From a checkpoint of a small image flow-matching model: 203450 training examples, 7.4 epochs.
Rows from block 16, named by matrix and row number. Rows with one number belong to one attention dimension. Each number is 128 + 24 x the weight over its row's rms, rounded and kept within 0 to 255. All counts start at 0. Numbers have three digits each. After the name is the row's rms in percent of the matrix's.
# v: attention value (model.decb.0.3.attn.v.weight, 96x96), inputs 0-95
# proj: attention output (model.decb.0.3.attn.proj.weight, 96x96, transposed), outputs 0-95
v.21 113:122098092110104113140128123161134162143125182145147149133133133137105128142097139133112084108133099120107087143156112096128124156125136132139135059121136140124143127071129115110125101093107125111136161111141191188204128142141127139136142132126144092113116121114119117118091133119075119117
proj.21 116:141134152117129147118161092103111117139140108139150130118135124141153144136147157131132144179149175103150151161134088139127139078108121160118120198093132099127117117175104130137141147138140117146133112124123085086078139156144165161133134125124161160131115150160114096148170095112160101157
v.22 096:113159140155147110078136129168129104112139094161110138076103063114172111156131126111130158156145118124148153157120133129137117100120145099128150139142144113166146147176144151116150187108142177122153138134156123073132124143174133098126116140082111145141137121131127122117149119137162144140
proj.22 077:142110092101101115158126164117133125145110180067111096168104157133101109136138109099125118103107112115105096117121156120106143154146107131136129108146112121084100120111145130167096115139117094125102114113083131150113096111062096116149120093150132125123129171137164175116118168121137141117
v.23 096:118121128137131111162139135111111135109126126122129108133102105126170127084185130117129192140141159101134136123117123172095159139082100118127132119109090143149136121175113143140124169120138090124122071105093097113062097143147158129127121141136132124139083112165131147117160130141155084123
proj.23 093:121137128110136150124112106149120135173113148139148146124161137116105148155070120110093082113134109138117104137144128097128136126199164133134132140147156113114129132090134112131116109140119138139144165172184151138172133121126094117133133097107130110109194149074124127142091123116079162127
v.24 122:153119128116134146140122129060095080133130125082130106152139172131127128095137125117144149160112167150145144114107138127123152121130131148147099190118109130125092099177112116141119115169139080131101089116107070113063117127104130124115128113149123154136146137153107143110156136148168123128
proj.24 125:096142120132122103111084152179141151115118155150126126099127085121119117133112111146096112101132113153112154116136139135141131182151153106114154070146144144148155150084147142118144138089137135126131175157161163119174142114149090090126116156102120133117135095081162167134107160146110139116
v.25 132:115148120120139130122128124120128140145120134162133137115118058107139115146128134129119161136136112123139146139159152166158103136134125098133110101147089101160191139157145132132159151147113185146165162140165203099166190142169107111126129152111144115126151131107143152141106128123123156132
proj.25 117:151101151161109145132113120142134127101119138102119120150118189134116142122137139121144129117133150115092101077109115085111169124123112146129127153096169150102082113109097111116092100112108074131107087096089098175093084129120159151129128089137118136127113138168104135095139122119134094145
v.26 112:122104142085130133149119127119136153147186192143124123099127120157133159115128145133113133103128105088140124134137114131127123143140122121140094095125115104112162132101122107101139103065123121146140157101144201148202196126127132110136123097139126099121083102098140121135116116128124136130
proj.26 106:135131132153138120129166119131113086102086081133131150139157142113126125156121148138180124168127165139089115128126153108139153086109102131107157192116129150136116136163114132167118112165150145136132107144124078148082073145153130150118143164109114154136125158165118111116146120121132108173
v.27 130:113160112129129125111128145109118108125079075126149113142135111078122125142129142122141157182124120170102143143152144169152124128121126108120150135138080129146135129185140144162132150213129168115128110166138120123076108134154114122120138166119130140127192157147132162123121130127121126141
proj.27 160:126078152142113137145093118137162171137180172118131130102121127185133142092131115127110106094110120104132116102119114101112127144162137144155113106108167138105121124077120089089109105089087093124128109083131175133156134119096157134145125081136131104133115098106125129119152141122160107113
v.28 109:110148149138146136107107098121145098129149139166124147103124081167148133153109124110125166135125133112167151156140147132118108123144138126150125094134150109166146134140139134102163127082158176139137164114171157077203176147158143098121140107114138134136123115069108107128150120111139149121
proj.28 106:152121118133099118135164157128085134119074123110125076161119160102103105103133137123135125104114119133079109102106116135078165142093103126093135154132115110113113116133104131165110131140118080109093106141083097148102087131078103144144114134120096143126119158171142150101106134157101143117
v.29 117:140114128100114159163129130042114135140116178122131122181129162125142131143089128127138120144128134106140115124149128151149128151153127121142084099150070107109132120121129109136121077151122128160139139120134205167168173100130129113097125111140153125136131156108153138135094114115104146113
proj.29 121:116125145166139106112115082175149123095117106133138172097139105113125127109129142153127120151134164164120146090097096105137146081117150132106132136059143132136122121131087128087124122113127131099125094151126103135098094153150169165146137160099121144131117098162108115149161105127141092175
v.30 125:137105122139124090129142149192137135099099081129133109144123131071132131121180123137124110129121112131113106112098112121129145135097110132106159145120152177112124151118115143133105151130124091105116101155109071170073059120129126153138128181141126139128135146174151131133121135130097096128
proj.30 132:100143136098147156132120114084130119174177159133130184112120111170143125162098119116145139122125133113178110158143148119143085104147138135164103131143125094110136124124136109111134132130133167135146139116166172113159171116142132095108137076151166109121150112081078099155149137121140141118
v.31 107:135120110127125158123133130070116088120116155067137110170120207139113123113090135131141105145112170152114114117141114110151133096156133150131117154114108116097063105127134132135118075190126107131089117123129083143106117130110122144129122103121125163127160138130077132126134129121130147130
proj.31 112:110134123159130091114081136174131175126134108169124128086113062137149111104166121145107142126125128150140170129120139158103125189111135128126139088129140141170185141106141159110167151088115121127139139145150144100163150140141134116124100159134148121142122111114168142169124148135138098114
v.32 090:123098108091128152115109099092126125125125183130155139098145101120140107121127141131137176141117159118139148131137169144151118119120106085171101095106115078144148120159113102094181119158124126114157108102135191094111178102138137134138120101112146129163144159126137159165118108119117155137
proj.32 075:150135157133128089145114136125152180213128063150122151146111123109139155128125142119109094167127135139104080127129116125126126127113064128135171124091148117102167140121142176114113135105135135155132128099131127151129153121116113114126137147161130122131159138091097076095131145126140096122
v.33 075:157103111104118159158141113105119147129137193149117168131127141128129138123114138108128162147129164121148115178112150158135122139129115103190087075112128110153131144146111083099140136107111105103158133103130193106125166151132141099126145073108114107125135124123103122157115101107096148125
proj.33 063:103186135136137070142088110140172155159118085151153126123134129137124123096122128158145092144122110136145090175103163114120135138153085131144107141085137109105151139164101130121098116072107140157135144130146120157128160134115110115133120126181159153111158136130143092143156128129098096137
v.34 066:144135112092127149157150114114096133138140185102113162102117173114089129122133140111142095140154172118149109189144128148112091105141134161128100145131151156138108140177135134091149114164099124125189156120134183091112150110124122137138113154121168111120120128146123146170143148139150125108
proj.34 060:132135143143106108133093139125124204154109146162139127109089108134131114122144152130109148131123073131095118152102135119151148165107143116123118122168144080116182128127143107180129119093116124151110135131121124170165160109101104111167110128172156109149118119088177120101104120141120101127
v.35 081:115126119134134119132173097109139108157147183151150178121150139153138146149095170142141125151126125136134118158148120146144129102121128096123122057116122146144135137121118137077142132179117127096163136088106194083143145121138145137128110073118115130136135124133091079128107101130108151118
proj.35 066:129142126112157088142115106111108096162109094174152113106119088130119108091131129135120074122137135111136149158118179135120109191142077132137115165113138082094133123137138144129119135074146126166120127148145122130123138124100139094092109101139192135103105161115134141158148102120103126127
v.36 088:142102126138119131146130126133153164124151160135152146146131192134126131098145120109134145134110118104148113125104096170131111114102114182127140122061137154145135136149113122098092104071130085120120098118107103140107099150136168114145139138114103105113074098126073141128152135131166082115
proj.36 091:132120135140113155167144152134096106088155143121151160078114121128105126095120128131102152132127160128089110152127100083097129154160202137126088150186106117140117129123111118109099115126095136120134111117139105124127153120149102126091113066122179142144156120123156129140114115119152082114
v.37 080:131159150163145091132150118152156151183157115137121119113115103128140137119148123138121143076159092086110153091128108116098154136114148112097170145131161156132143128124132116158120128046154107163131126129150097132162120135148140142131143109125105102148111097129190108123143162124158117096
proj.37 085:106102107106099151101094144116161086036135172129145118138153127121106113119150116122144142153113144127152157139146112145132096154145124089117100096141111135137126120112109143108118149156143156068107132149101148076118135138166121125115109098098101138130129092143104162169116108161125137122
v.38 073:130162100115099135110142110141118113099125125155108166101151150139091136136090122134141065143141140182118110199136111120151128103119184126131123166119165153141132154090110125085123111156110172103134160170137169105120128132125113112142134149107103146140158134130105086105105127115132108136
proj.38 058:128143129112127107144138135137118141171116109103110140101089131144133160089158130077093107091159079096156151158105143146121141118141100140136163109157137102121136108162140152167135123152131122143106130155112119158144120130110124106120099083146178108154085112161177162161136122136086152117
v.39 087:149121164186143088136098130151158100180122117111139104121126112129133113145147123115119137117111101070135151066109129120110153141119088071117152119113128148130133103112122141167167154105136138193133105103135084134129112098134151148120163117142112148127114116133185124125153131154127146140
proj.39 090:122121113101114122105154129126129096065147148134115121122152131124117108136110127137146142163121179110123135130157109133126114088111155136115125136113126130140090145082129120084130177154133142112166151135108164085117115166140101152099139122085055161125141086113073104094141141112139145141
v.40 096:127119163136141165147095114104119103102104126124117123105142103119102126119163143137131172093162161118138168095132147081102131158117115094148147132175117119142137131147111097150173120162142140175118154111159167113116134127115141125107111100128171149138119136106186197132137145126122160155
proj.40 105:101138113112120124109124113104163170179127135142127096179128134115154139157107103125145126159119113134155100137142109179161137119121107097149160102064142151117140145119141119110141143123144120128148126097118157092130134145121093168145176170141077119110126113100107081088127102112143159148
v.41 101:101091110116110140143148152108121156093149154148136135123116161102093116135128147103120173164178146143102110148142149177118099140137152142151093117139118109170132137161141119099108120124116137064150131160142186104125131153179146115123118143110169123138136129119088159172117114114153098136
proj.41 093:139135130146121141162062121141109187161107106122131169111118118132142169129133136154101110132097114155131128192116133152133145156119115089126149105106128155103153127161148138128128123104104100146075120090122091147124154099098117126156103136175121119118149153134164111093140109139124080097
v.42 099:133160158160141091117157112171144110196138095153140100093123106118146136153119109141123078087114083124138121100106094100124139111138125096103151132162119124079137141123145153142127162128143156159099139122149093152151132126122109134139142125143118146128149122119176057096110113128107150129
proj.42 096:139104100086158138091122106136154055066131130140110125122150124106116098133128136120126138099135135116156176080128150150137108120136118131127100114138125128147095130107105159126152130170116149125135147166124151104107097142143141113110109132053119129141094107170102172162100140125115159129
v.43 092:124135160149142122123177094124147090153156178139151183133140161158133136128135123117114136124124139137115141114114116082099150119096134125105156113095154170145140131123136128113099143110133107104147144112136070108133064109117134149154152153134098142122120143121079056123142123147114088153
proj.43 094:141127101144107115122145125139096109073108116114116077107139138150116115097127148145129132100144150109118177123125136150129117164114136149144084144190123106104120116117128175137128130137130130129128119154080163122127155135140131086110114060117190115135130099139141191093125134110130134089
v.44 076:135104130131115129112158114119128138145163204152131184132144141158139140122143145140123103141132133083153134150141135145133119101136108102156119076123141119126108124135120086074131099112133118114154133063097171089141131116115134145143133053105096131120083124110141111108102117123100117128
proj.44 083:123135127103135077131107113098157079150131125159152138112125120125124133099142110137159107123111143128129133144133166118100083178152092131158079182103129075113139110137135167135124127108110147130144127163196145129126175097153148092121122123118169106106133132136106144174132130121098110132
v.45 091:124137132153146085152126128131139118184127128156148093092117078110157119152146144110116159086169068057144145098122141143101111135123139072128136119131123125147176125147146137152153155091119158135152135136119163104161145131144116135116125118131120136128130136124190131160145118151139155154
proj.45 084:133095115105092124062102134149164111071117136149140137130150106110145134124115126129105135158104157136144145175103122165146086149103097087131132092103157142116126146108122121126160169130135138139095121121138131077138125132141094140136136153076105140136135093111088085097131128157145121084
v.46 097:112139122138138127163126189140120201146158087158131074107113128143158120126115150141105123110139095098118130141128126200131117135132137133133081145124109068105131125122137109141112147064114138120157114174120156141120167126127119110138085106116148107118107115117157118154110148116136147122
proj.46 096:133113162132153152149072117154191112085144152114128206132136117121129133145114126125121103132113130171142118178128161110118117134142106093115131107125128173158133126140112086133133101130132139117110131130160117140146121083179169130135119153153105107143143105137121113174144136168120082108
v.47 078:129115091091133130126146121107137121097129125157116148126154133103117127135066160140118109172122131152140117152127120177166114094133122124157128082105139129124124135105145121067117121158107130087153128124112206124130151102111128131139117102147130105109161150133056074122129135131123165127
proj.47 076:161140163151150135141153104126081111204122094141119131104094099140100121132134139120139091105130115123153145157118161088117110130132119169134147151146149112120156092159145158143106123110113122177124143132141089164119130118129154089118112117138177102143120177120147118163140131118077091127
v.48 076:143101129078141141126106119096131116105113123104105115100150106112101121091157130120134137136152164117139141126140138113111111154127124098114137131167129147136082137132111116128195122197138133160132133129136160096112157127111129148108107142126173131118137123138197206168144126148151159142
proj.48 071:139148115136095124115153140085156190186104119135136154162123127117156155161133138130144143123124106147114115095144114153148154105106136114125152101113144141129143132115162117099105160114163124136112129096107176117120117147088105130129132181152085122127134139084119072064089130127140125135
v.49 089:141113138167131102151099100117119148151087137083145098162142145144145123089176130116127144111097130101146140099138100126118139172104062097126148130100113153105125107137127128165114137107117096156100095096092075132102099115108125157130126111153112160120092115146143126106178145125143108103
proj.49 068:088130145133122141125158116095136114089137126096156129113131136151134125141076124136185150131135138104087101098151101128130107094132166154121136164126131127136086106092107097106097133131144138146183125124133109128126142157171149142097164101092120157095112089093102120123150108095167119167
v.50 082:164157176157145117096118105157143097176128115120132122133153082143125113132151107144138136081135085101134173099130135096098136139117130057115169127146131142113124103129129106163165139118132144171113135092133114114163123096127132160149137092134095137124111117112186121110124122145113157158
proj.50 084:093117102098125121083147127103146083083148148138125085142174132110145106136127119144116133138152130110141166109142112150148087126119100122140114125087130119124096131102138151108158167153124151103148134151110182068104111145139131117112117145076105113124116087110074130147115129090128171128
v.51 082:130135149148121130107099138127117120146131133107144130133142163156134124120113114147117076116096139140144106107118098113140117113142114120094144124127141124090095126091135137129090113099116117164086113116113033157140081113073124137121118073148097128109106121143117086094118100145128089086
proj.51 099:143112131111139124134162131133119052109148158112101108143112136113118124122145136122134147108153121122128121078130142095093110119137163175130093160178118137167104117140125132115143143138141151108149126145140150158106147142166166105092131109099153141171122132131109167212147146126115161143
v.52 089:136094093104117127086094132121125091081092115117102146136153114092098124155089124136131115177094137169131112150117135124170128119126136119164123079110130119126122112067109145102143156182117156106115129117127188133132130127125126108128108130118153132113174162140102093090118123112125160106
proj.52 111:153162142137145092122187105120100149211114085114120098141122139131120132121130126132141105122144114146144110117119135120110132041135119189111162158121114092125133119170128150141143119113153109174126144141149089136121119131110140136110153144139132122150132187131128102157129139125103138155
v.53 089:138119142101139148122109099092125101144120148097131154133145133151147107116128131156122115118100162126133112128123109088130141143136077063140140119158112103118114131140128117145146099192154127177081134080131071140125135120078125160114118100102096145130130129121148149143120072122074148121
proj.53 085:132141114106145092105163109122153131180140118135130086171120133150141133123130089140145140138141097114111119071158146124122109103114120202177118162068143140132112121093151124120131160102129139119151134106136181134096130116124141119139167153130145126104114153130098113168130148089131164152
v.54 097:111117103116127123165150108134153160106147142159130142113122155116108143140111122119131156175140138156116125153129136173137119110096162156136110132095139162168149140155145142087107132120107127074194129145122180103107146130179129079150123172140153117149117116156081134124114116120169108121
proj.54 095:139127113152118155161080148132106174132117132139155131074114118132116131114102144125133120118104137133128147194100102124115118144139154092108124116167127110099144128158118130160118106108109109157082111140131065129146129124108124125123082093155139123128149139106195112096138137165121078089
v.55 093:136087110077129180126123102091103130079120150110127176130135145121100135126113144123131125137104189172147121174155141110150121130155133128147100135127142085146088127137129094091128106197121144120144125096134153105103154113130107130112102090084140123127145149123095139142112115120093144117
proj.55 099:128184118139145086154130121126133170226125096127139126149104133142148129115135125135133091108124075126112107122131160122128144127110096175153168139114152127110160113154156118125127106106113111134121132125138128156148152137113121129160170143204168112139140170113145121138143124122113147141
v.56 095:125136135134122092112085157133165116131100087100144069148126152105155120114157105135142107150093118141120104107075116128152133159104108149128152136108123163090146111098121162142084142120136091145105107138107086171114094140103140126128129152153112140124125128164098109093151160139161082108
proj.56 098:123099137144118140135201149113117139054136136111097112126137130139116121133117134143137154123140142132092111099133068081113128058156189161106105165149107116136075129130114100137119138155152137112175122131122100146114112146149135167107135105092121146122119117126125130142109129125146124152
v.57 090:124180119162137135116183140124125107152142077183145126109130114130142155177085126104123130148163065143077111145132129121145132098116142120110127108146131136140134130116155130140096170127105160101141129153132161134171105123160110110126142148124111140116170128093121069107107114113094137131
proj.57 113:127100124130136127117090100161135106090109114125138114105129112103114119114136136114144091115126143099196184161121150162126130172130102109136148118133148116123129139146117187167151124143133105132083125157150121110123108106133165147121113109116122125126120157199156193152124117152103135091
v.58 085:121175139157130101160171104147128153152153126126128117126161162121114143128138109117128060138136111145140118155122094148099122097103141181099146156116170202139152146121138162116101118078126106085144120159132094112122092128130140137136128168128136113141105132136120085127127136135160090143
proj.58 078:119095115141097147137120154145096090041133152117148119091106111124119117097114127125116138087141126115088137156135115112115129157145162095124084102192110093122119130122136108157104144141128135119106122143086117141131129122160119112091074084115162131143130110127150165097116134124138122091
v.59 066:140140139163141105084139146167128092160124105131133095118125066124174130156128135136126083143132087119136142097143150113170096115126120102133143071136118126115129144115139163133169169108118173099111163119148155153169143149110124148137127116153130166137140137133174098089127105152130156120
proj.59 074:123148106094160126095165117107116077107107100139086142142153117079099102116136133109114120155129154098156152130123109147118093136136107126098101131094138083135109117108115162125168138125135110149151136158112133088100101110136112114090131187092097127105099114151073106139153135124136166118
v.60 073:151148136130132102084116151155158124182127096128124101143122107140161139145097113150139075148085100136153120105111129100141118122145101102100135090137160118066118125085127149146117126105148104128086127144132104182122125126083127123145127127148148148127142131157138073080111128151152163105
proj.60 087:122137147102142137103192123128105067081139148126092127132102138109107110134143129115119156107141156138118146104112123105115094082134154193125105179117110118175102151112114124113160129161130156116148172170139126142094117110138146133101116141107122122147124115135090139180127161122106138150
v.61 097:124117116137120129168114140147139160126145148113137095151114174148128126099147122107135129127111123111118111155123107159110140130123122198115126158104128171106116126139117140141067126074106074105119105138117074134099089130128155104134134162137086121113086111143084143137142150127159072106
proj.61 091:099109143154120171159139160139117115066159145099149158099115139153114146115112130124150158132125154155116122126127085089105152125136196131111089153195112136146095138141123100119101106134141133112149123104105117151123144142155137151105112064114136152132130124109157153125152121134153083127
v.62 091:112147136171108102137168120170169151176157131177151140136109112128168149151121141118109137131142078125082106144132116165128141115104104130140136089090136144151156158136140130120101138057110127090160128133130162104151122116183146119126127144143115113144105122114096087142120138127135110164
proj.62 080:134100134119138144128069118147113111065150128134142148085142114128124123084110141110115098139129156125131172203104137163116113165158129092119098132154126133121117145130102153113130118130098144144100119142133116132106128107145108114101071086099163121126150140168157157107133117144132098079
v.63 095:138116122079092132111145125128141124113146133128133145144125161132122114128100143126140063172092156168132092176113109114150120090142155156134112118102163126112103133099110154070108107137101116113132128122110124170107108116082102136138129098124109114118142129136067061092100123123123134120
proj.63 122:137117144143153104166167136128114086153131106116121116120129128145097128097131116108145126074136093119086107102122181085107122123134117187135130175180112099141147104158116148148128123128132143157140126132142119157132144119138164092104119105153182114146118166137139157178148151142089124150
v.64 108:129139152138110147092122150184132116124124161131115074112111109130176116120150145147113185158120166104139142110125097117148120127093060110098129110136098165164148137135141122163140168105135109149108108132137104140126103168151145142122123130157127152127130107150168159139173119151174120110
proj.64 107:142143118111163106147146134112104131140117082143150186115105118120094110115123132143115101125123121170076131148109145093088124147127174129134129175135139078122126111156103123129096111110118124169102131159143082131124156107117108094123121114141155089126158171098127102168127163144087092121
v.65 098:133104138148115133119122128162128142111205142113133155133132172151090138105119125119141069121126119107130097122110131116124142116146141170141145133087187140084119119115113134107114066081138091113105137126112085109134116120090135118128140118136103085134093124151094075137098133102121112115
proj.65 098:113148104114112160162133152116110115134085164113140081120128134120150150149143120136126175126159113134131129100163143133130137173143127064121119104129088145173128145137147119138162146185102143125159140091123154145136084112107088181134134118132109156151151115101155160086112099124123153146
v.66 101:130121105134124155137108129139137133075116150125124114180134177148142118134140138101106152175138178145142154171135124131148118149100095172157139126122118173134145110159133173136117143138121093088115091112139094133096120157152148102136137157159138134130137103169096162125167097105172108135
proj.66 112:122140144141126091133177141115125190174129106139137096069117125143127117115127117150114125069117132150087126086130115101103145083162168175100150142134124078140126132127133114121142128116128145164155134142135125125131125123084107153122127099104154137118123166067127100136112161118113122164
v.67 108:153109110085106136146106132069110136086098114110125120164136176107106126119141136110138126176137148138145159198131141158153104161125101149145155132132103153107125102165117147137130132183118116124149110114113129114084134115146141092113130151148132136143144146184089164134163125112158110125
proj.67 081:100173145132149109117166115141143134144143115104118090101080113152139112119106107173148139093122135131112109075142167110102112045142155220129106158116135098151120123104135097114122139104137137144148156136129141138114124134114137151126144139107136124128091103106128114142133151104126148157
v.68 100:151157142100121174114131130147119107118177172132076118135125159155162129108177154140139161160112169144143116115100094113124131113144125169122128138112132127175123128108131126112120106076117090138088104129145074151117099178134141115138124112115149146138131110132134139138148105149153061117
proj.68 101:135135106163131100164173150130103111088132131115150125081117096143093108131111126117155120116107128156096144142119142098124096158130157079111138144193084098124120112161126162128145149149143171141152151151124082115150148100109123101114099079119154138119154139100143131102104161147109117106
v.69 100:117105139152120096173134140121133150122140118123123131148140137131156141116173128126106162158153139124118159189104136182134119156100120129142132147134120159141132137174127146117119155118128130099149078135111150119065141120184155108143110174145139135123091118181124146142178150107160086132
proj.69 100:163103118111157128100162117117107150147126102127106114116129127103094117136112150138085138112141156151091124077112113095115111067158154160115129121104148099126099150108134106115169127142114155165136153132106113137129113116096072155119115144106129109125110148094078097104068128110110145163
v.70 114:139138122108120156110074132102125120097139103081114112174133182150136131095089119130119112136109144151141107114128116111146120109145117146125137138085125125084085122121125137125109095154138080138080116136104062128123125130066120148143144118119092143117137130142069096115131112112147173108
proj.70 117:110146136154117135152144133152116093150096157119143109095090128117121126114161095135126141084144073132128151107164163117108152157127143122123127125168113140192159120139139147148135144106091129103163142124154151148144114115154142113113133123158151141154109154118183206151122123129102135172
v.71 101:116134109109145141153138110098109126119110108123147198120130128119082131150113122126140103133131120169083110190133145131126135137182200138141117128159153097135112140108134115110102114117117131072166172146156154129118136097167112107113140120117126101116148162100082129143106132100104113125
proj.71 095:116089109138122105101088105121166112124121150108133073131170129135151155159105140117170124113124142088159126143121111162172147090102088138131153096121139150091124129114118157134134143141154126119135124108113179092144142164151163160142157110117114152084121087161133134100136127141155168101
v.72 107:138112126132124107110089127127148164104177149122129116158141174167131133106113130131140096101137111091139126104111138122112147110124103142120129102079149183071113135120114157130123103101122093148083119105094119140148142108061132121154139117145115122119066115158095079113129107130138107108
proj.72 103:139151142137124156157161157110075125173095152135125123133116117093120145130166114147092174140153121161115135095165132114093159142155138069113112120113110130175145127126167096139131131141093137124158137129131130130117078136140100163112118151128122118160145157100168164130093096120131123176
v.73 091:115143137123110154068100115094137089162108150112115090136145150125125134146091124155122134117101134123126138081152097097150117082172110134098112112110118126074113151098127130166134108147130114171105126118115108130163096095070113161129157083128114127100153114117110120122128107123137177117
proj.73 080:111138159145122134170109132131139109124118132148148152120115110139094140124140110137146118127129097130130144155127179141110156199109106127145133147140116176172154111164139146113105144100116119100169106140162139147108153115152161091118132145139153130157130127155164198176145091117089096139
v.74 108:115120116112153102169096125095100140137121089127151158126164110106094123137119129134120098125123104145100097158146155168129129157149189106145103159124135108075135103146128112103094107143118132104170134142114197096086169108140102111116134172140120119121134132121099102125091149111111139153
proj.74 101:103095139129134135078122117135159114123153152107109071153124120120144135155118136099132154109157132097178156122137124143138161064133091166110159102104158174140106121102132127142159132146136138100140136112121168136139084149154154163142129162110111132134099090161105133129145097104157163136
v.75 080:132115128133123125141101149133116128123134106148137171104144154111068142121116114162160089127105106182103088170118167121136117138156207131123127146093159120115139143075119081104102098088089114101160126132134162132110126142108108110114145136108114111115136159114087107133132125120109134146
proj.75 069:108110126153107165117140119131156104127130137112155078119139164127144156158098139089145131126143115070185144152138141145143132097121087112097187132134115125146146129150139149177150170134134147136122104121137166164138117147152164161144126106132126139133148079134121153116116094123140181090
v.76 112:123144134172131153075156130171162091123094138137128138091121107114112111166079120130123132125128104140086115097149125077161132087129110116121164084116146119154129128098149098158128131147143145120126147105177116143158094158106133153129158103119110137118151118075109138112120112147110181119
proj.76 116:124121136129113112153079133119094129187100125127169136133120141149122130103124127130126089148117114092144125188120137164136156210107089123157150134141114120085151104136128163119088120087108110098114104128146131122143172121125156103145131107161143120124154160143152147134166119127140104088
v.77 099:119128148156124117085134163184167117112135147138162087096113105129181131105145126137113164126115133104135132093112102128128125107087069112071140125119112162152132164112126146141113168090124114131099086125124085131123103142125147138151136122122107135138107093156132124140178142151178118130
proj.77 090:192136120107141139165143123133083128163106109144126189137145144123089127123149146119064120159156125136100149120137162085096125175163136105120135158123124094128137095146126134162132111139102141138131142145132111135117132091101097100117111124130171109152150182091132126154108149134099106123
v.78 093:146110114135133111123135125168126146158131126139123172085135072105096152112129106136112087099132096111105108123128125077106112128150151093115128104130149106149127137073144096114145109097133147129145177120139157121157117108090125144116129102113092134110129124070184103139090148146081154132
proj.78 100:108143117142112147115089118105145089114144144142130121169135150149148143118103108106185142167097134106163109163153139172164151199101081089132127137116130158097113133145120161151111128168123128117108124101131132114106130131120159120123113135153100138115133106178131146099153112117164122076
v.79 087:145110138151094131130117110165107164105179118141126192134103151143094147101111107117142072117135105116125128138091153115090136119136169166134136131117196117105145114099118134082095083084125110100106155131137113129146149107105118114097147137135113111127111123132092102131104168122106128104
proj.79 081:103125121087130163127135135112124110144098161098136064118137138112144132152141129120130163150133122122149147111141110138162129147131089033121109091101115150146124144127131154156165130151109138114143129077118143135149095123116103191111140101135123137122144095127144160100136102123164175130
v.80 094:145100127123134089086142113113147163157130127133139087142126091128096116136091126123136097081107117086137151068135110137129154091138104116109118106128110108078111131129127121182156101179131127166107163109127122148140125105079135134111103105142126116121139121114172134132102137126108197128
proj.80 093:107141143123125148149099129154143117116152141144111182157126149128145113089155112148127149144118119162130094153141149114138121161136143106133089141095137185182150148146131105108085124124107107114133103100155147149098129112156169087152159174181105119162139122147151137141157110133153082140
v.81 080:146134126124128149120099118105120120092170150086110163190166188145119115095116151130137100146140159151136102151110153131118117133159149170137135157092154126121119118140130135089089085134131084132092123135099065146109147136112120119135153132098120131145124160136061129111136126110127113125
proj.81 068:092134138135116150129132154159154100121103148111150039067101121149127120137145109126144163087125099141121173102162123119084114099129150098142104127161117131153128133131160141137133160155150137130171134129134140112146113147131110139091102081131163141156100116124169162144127109131122160127
v.82 064:138100126133122127157095121112125184090147080129102166164154136092110160085139136130144057147155111135153137113103125154125140122091146152143086135091135127100105120145152138111135108159131128122115128154084129102087169126130132092143145139155126078148098152154106130123094135132116147149
proj.82 059:097135169117112178138150120134125136139130149106116108123106119149170121127125112163130147085131138129134124104164129122119131070196154130092105123101142136146092166118170114115163143126167121129136121089141119165133078127128138177118094145100111136139154131111132134067118103131153164117
v.83 103:112124139151114124075135098210148147118182166147136090107102106144139131136132132126117111083133105082115137081127101117119128106100085142117141088132141143104137146102129146140163134081138134154100138122132124156176088128107141148130119086135142116134087092153156139132106126138129130125
proj.83 099:140156131106139170171115156107099140164121136145149207162133131125130123113152121136109127198100153167111097138143115119128119178158131047119108149107113134113137118150141107118105123143130124124130109123133098134120129121112095142107112144150096126141168173098131098118142120132122092111
v.84 109:117160147144131149122165120160142110138116144151132126098096068142163123169151129126135172129150105122120141087132133137132117131086102119125134080150114116188153144156147137172151195129143172116140148141150131134147117155158144140130134124139154150120145121100200166142137133140138128153
proj.84 095:147109124104135097138123128118103164132139098149143165147138135138112128101108149126122071170095158128083120175094117129144101152110132153130143141131156121072121110107113119117098085123132109143076099141121101104132168114099118107155114137119133095107151122128115061107127140155146078095
v.85 125:129149113148118164081118134127152103102075138121129077135111138115138114157104127126128162144131144143129160079143124105175120125126074109149150089135084123146130132128147133178141137177143145126116129124160090151136082188107150149118120108116127156123155122119138173118143116143142169104
proj.85 122:128152151130124098167111134135098161162144107149139147102106118149124123099132135154113089107098099144122088168111148119111133157128169167165144154147156099114154122144126143102087112076108097150106116137150120130141172121114138068167139121153156101125122168106139119159146152133098090123
v.86 102:120141121141142092190155154097112164162137117165126168109129085114111134137161133144119141120149098115104118150125141167111123155139164131121113154148128115123154124157115114092106137094106156100176120154119195101099175085172121106114102139135134128123126128116146120148098142122119082144
proj.86 104:146091115125133123092119102122147104091131123107121108169182123105146111162099143101149110150122164109139133115126082120159109070142102123108137118090147154107102139091109124117151128157158144122111133114109125117122101132139133166134117154088084113106120076155094081097134117137169160109
v.87 087:127121130181133143160163118181119118107137179153121176145124144156145137132146119124105151140151116111131124139130112106135131157079100165146149086137163187162152133157133155147104142083138125098144118118123148147158137135170149129157135161143117138144081115135087103103149096125139095124
proj.87 084:131141117089121114114125138105086189157075103126162097125130118122125148115136146138103110154128150128088129104132065133123125142132134110116121112106118089091113100107125107113146137109130143162132121131102095110137103149075068183121139125103141141115176142088156109099097130126137128160
v.88 107:127126142109117131065090128152139120142126155107147074125123130106112108093094132148125122131107129137119106082146093088115126069141075106104145138095115147095124139067103127143123129126130117156105127130130095110137097121062144160136135108092098115113148122143117140138166133130151173114
proj.88 098:125151136137146154170125137140112069138137119130132159130109133119118138125154143140113138102154100119118134147131195117119142199139124116143139162138128139152153107165123153155102119134086139115153130118166133154129146097171151097143118120166167116169139190135153167175145114122096122138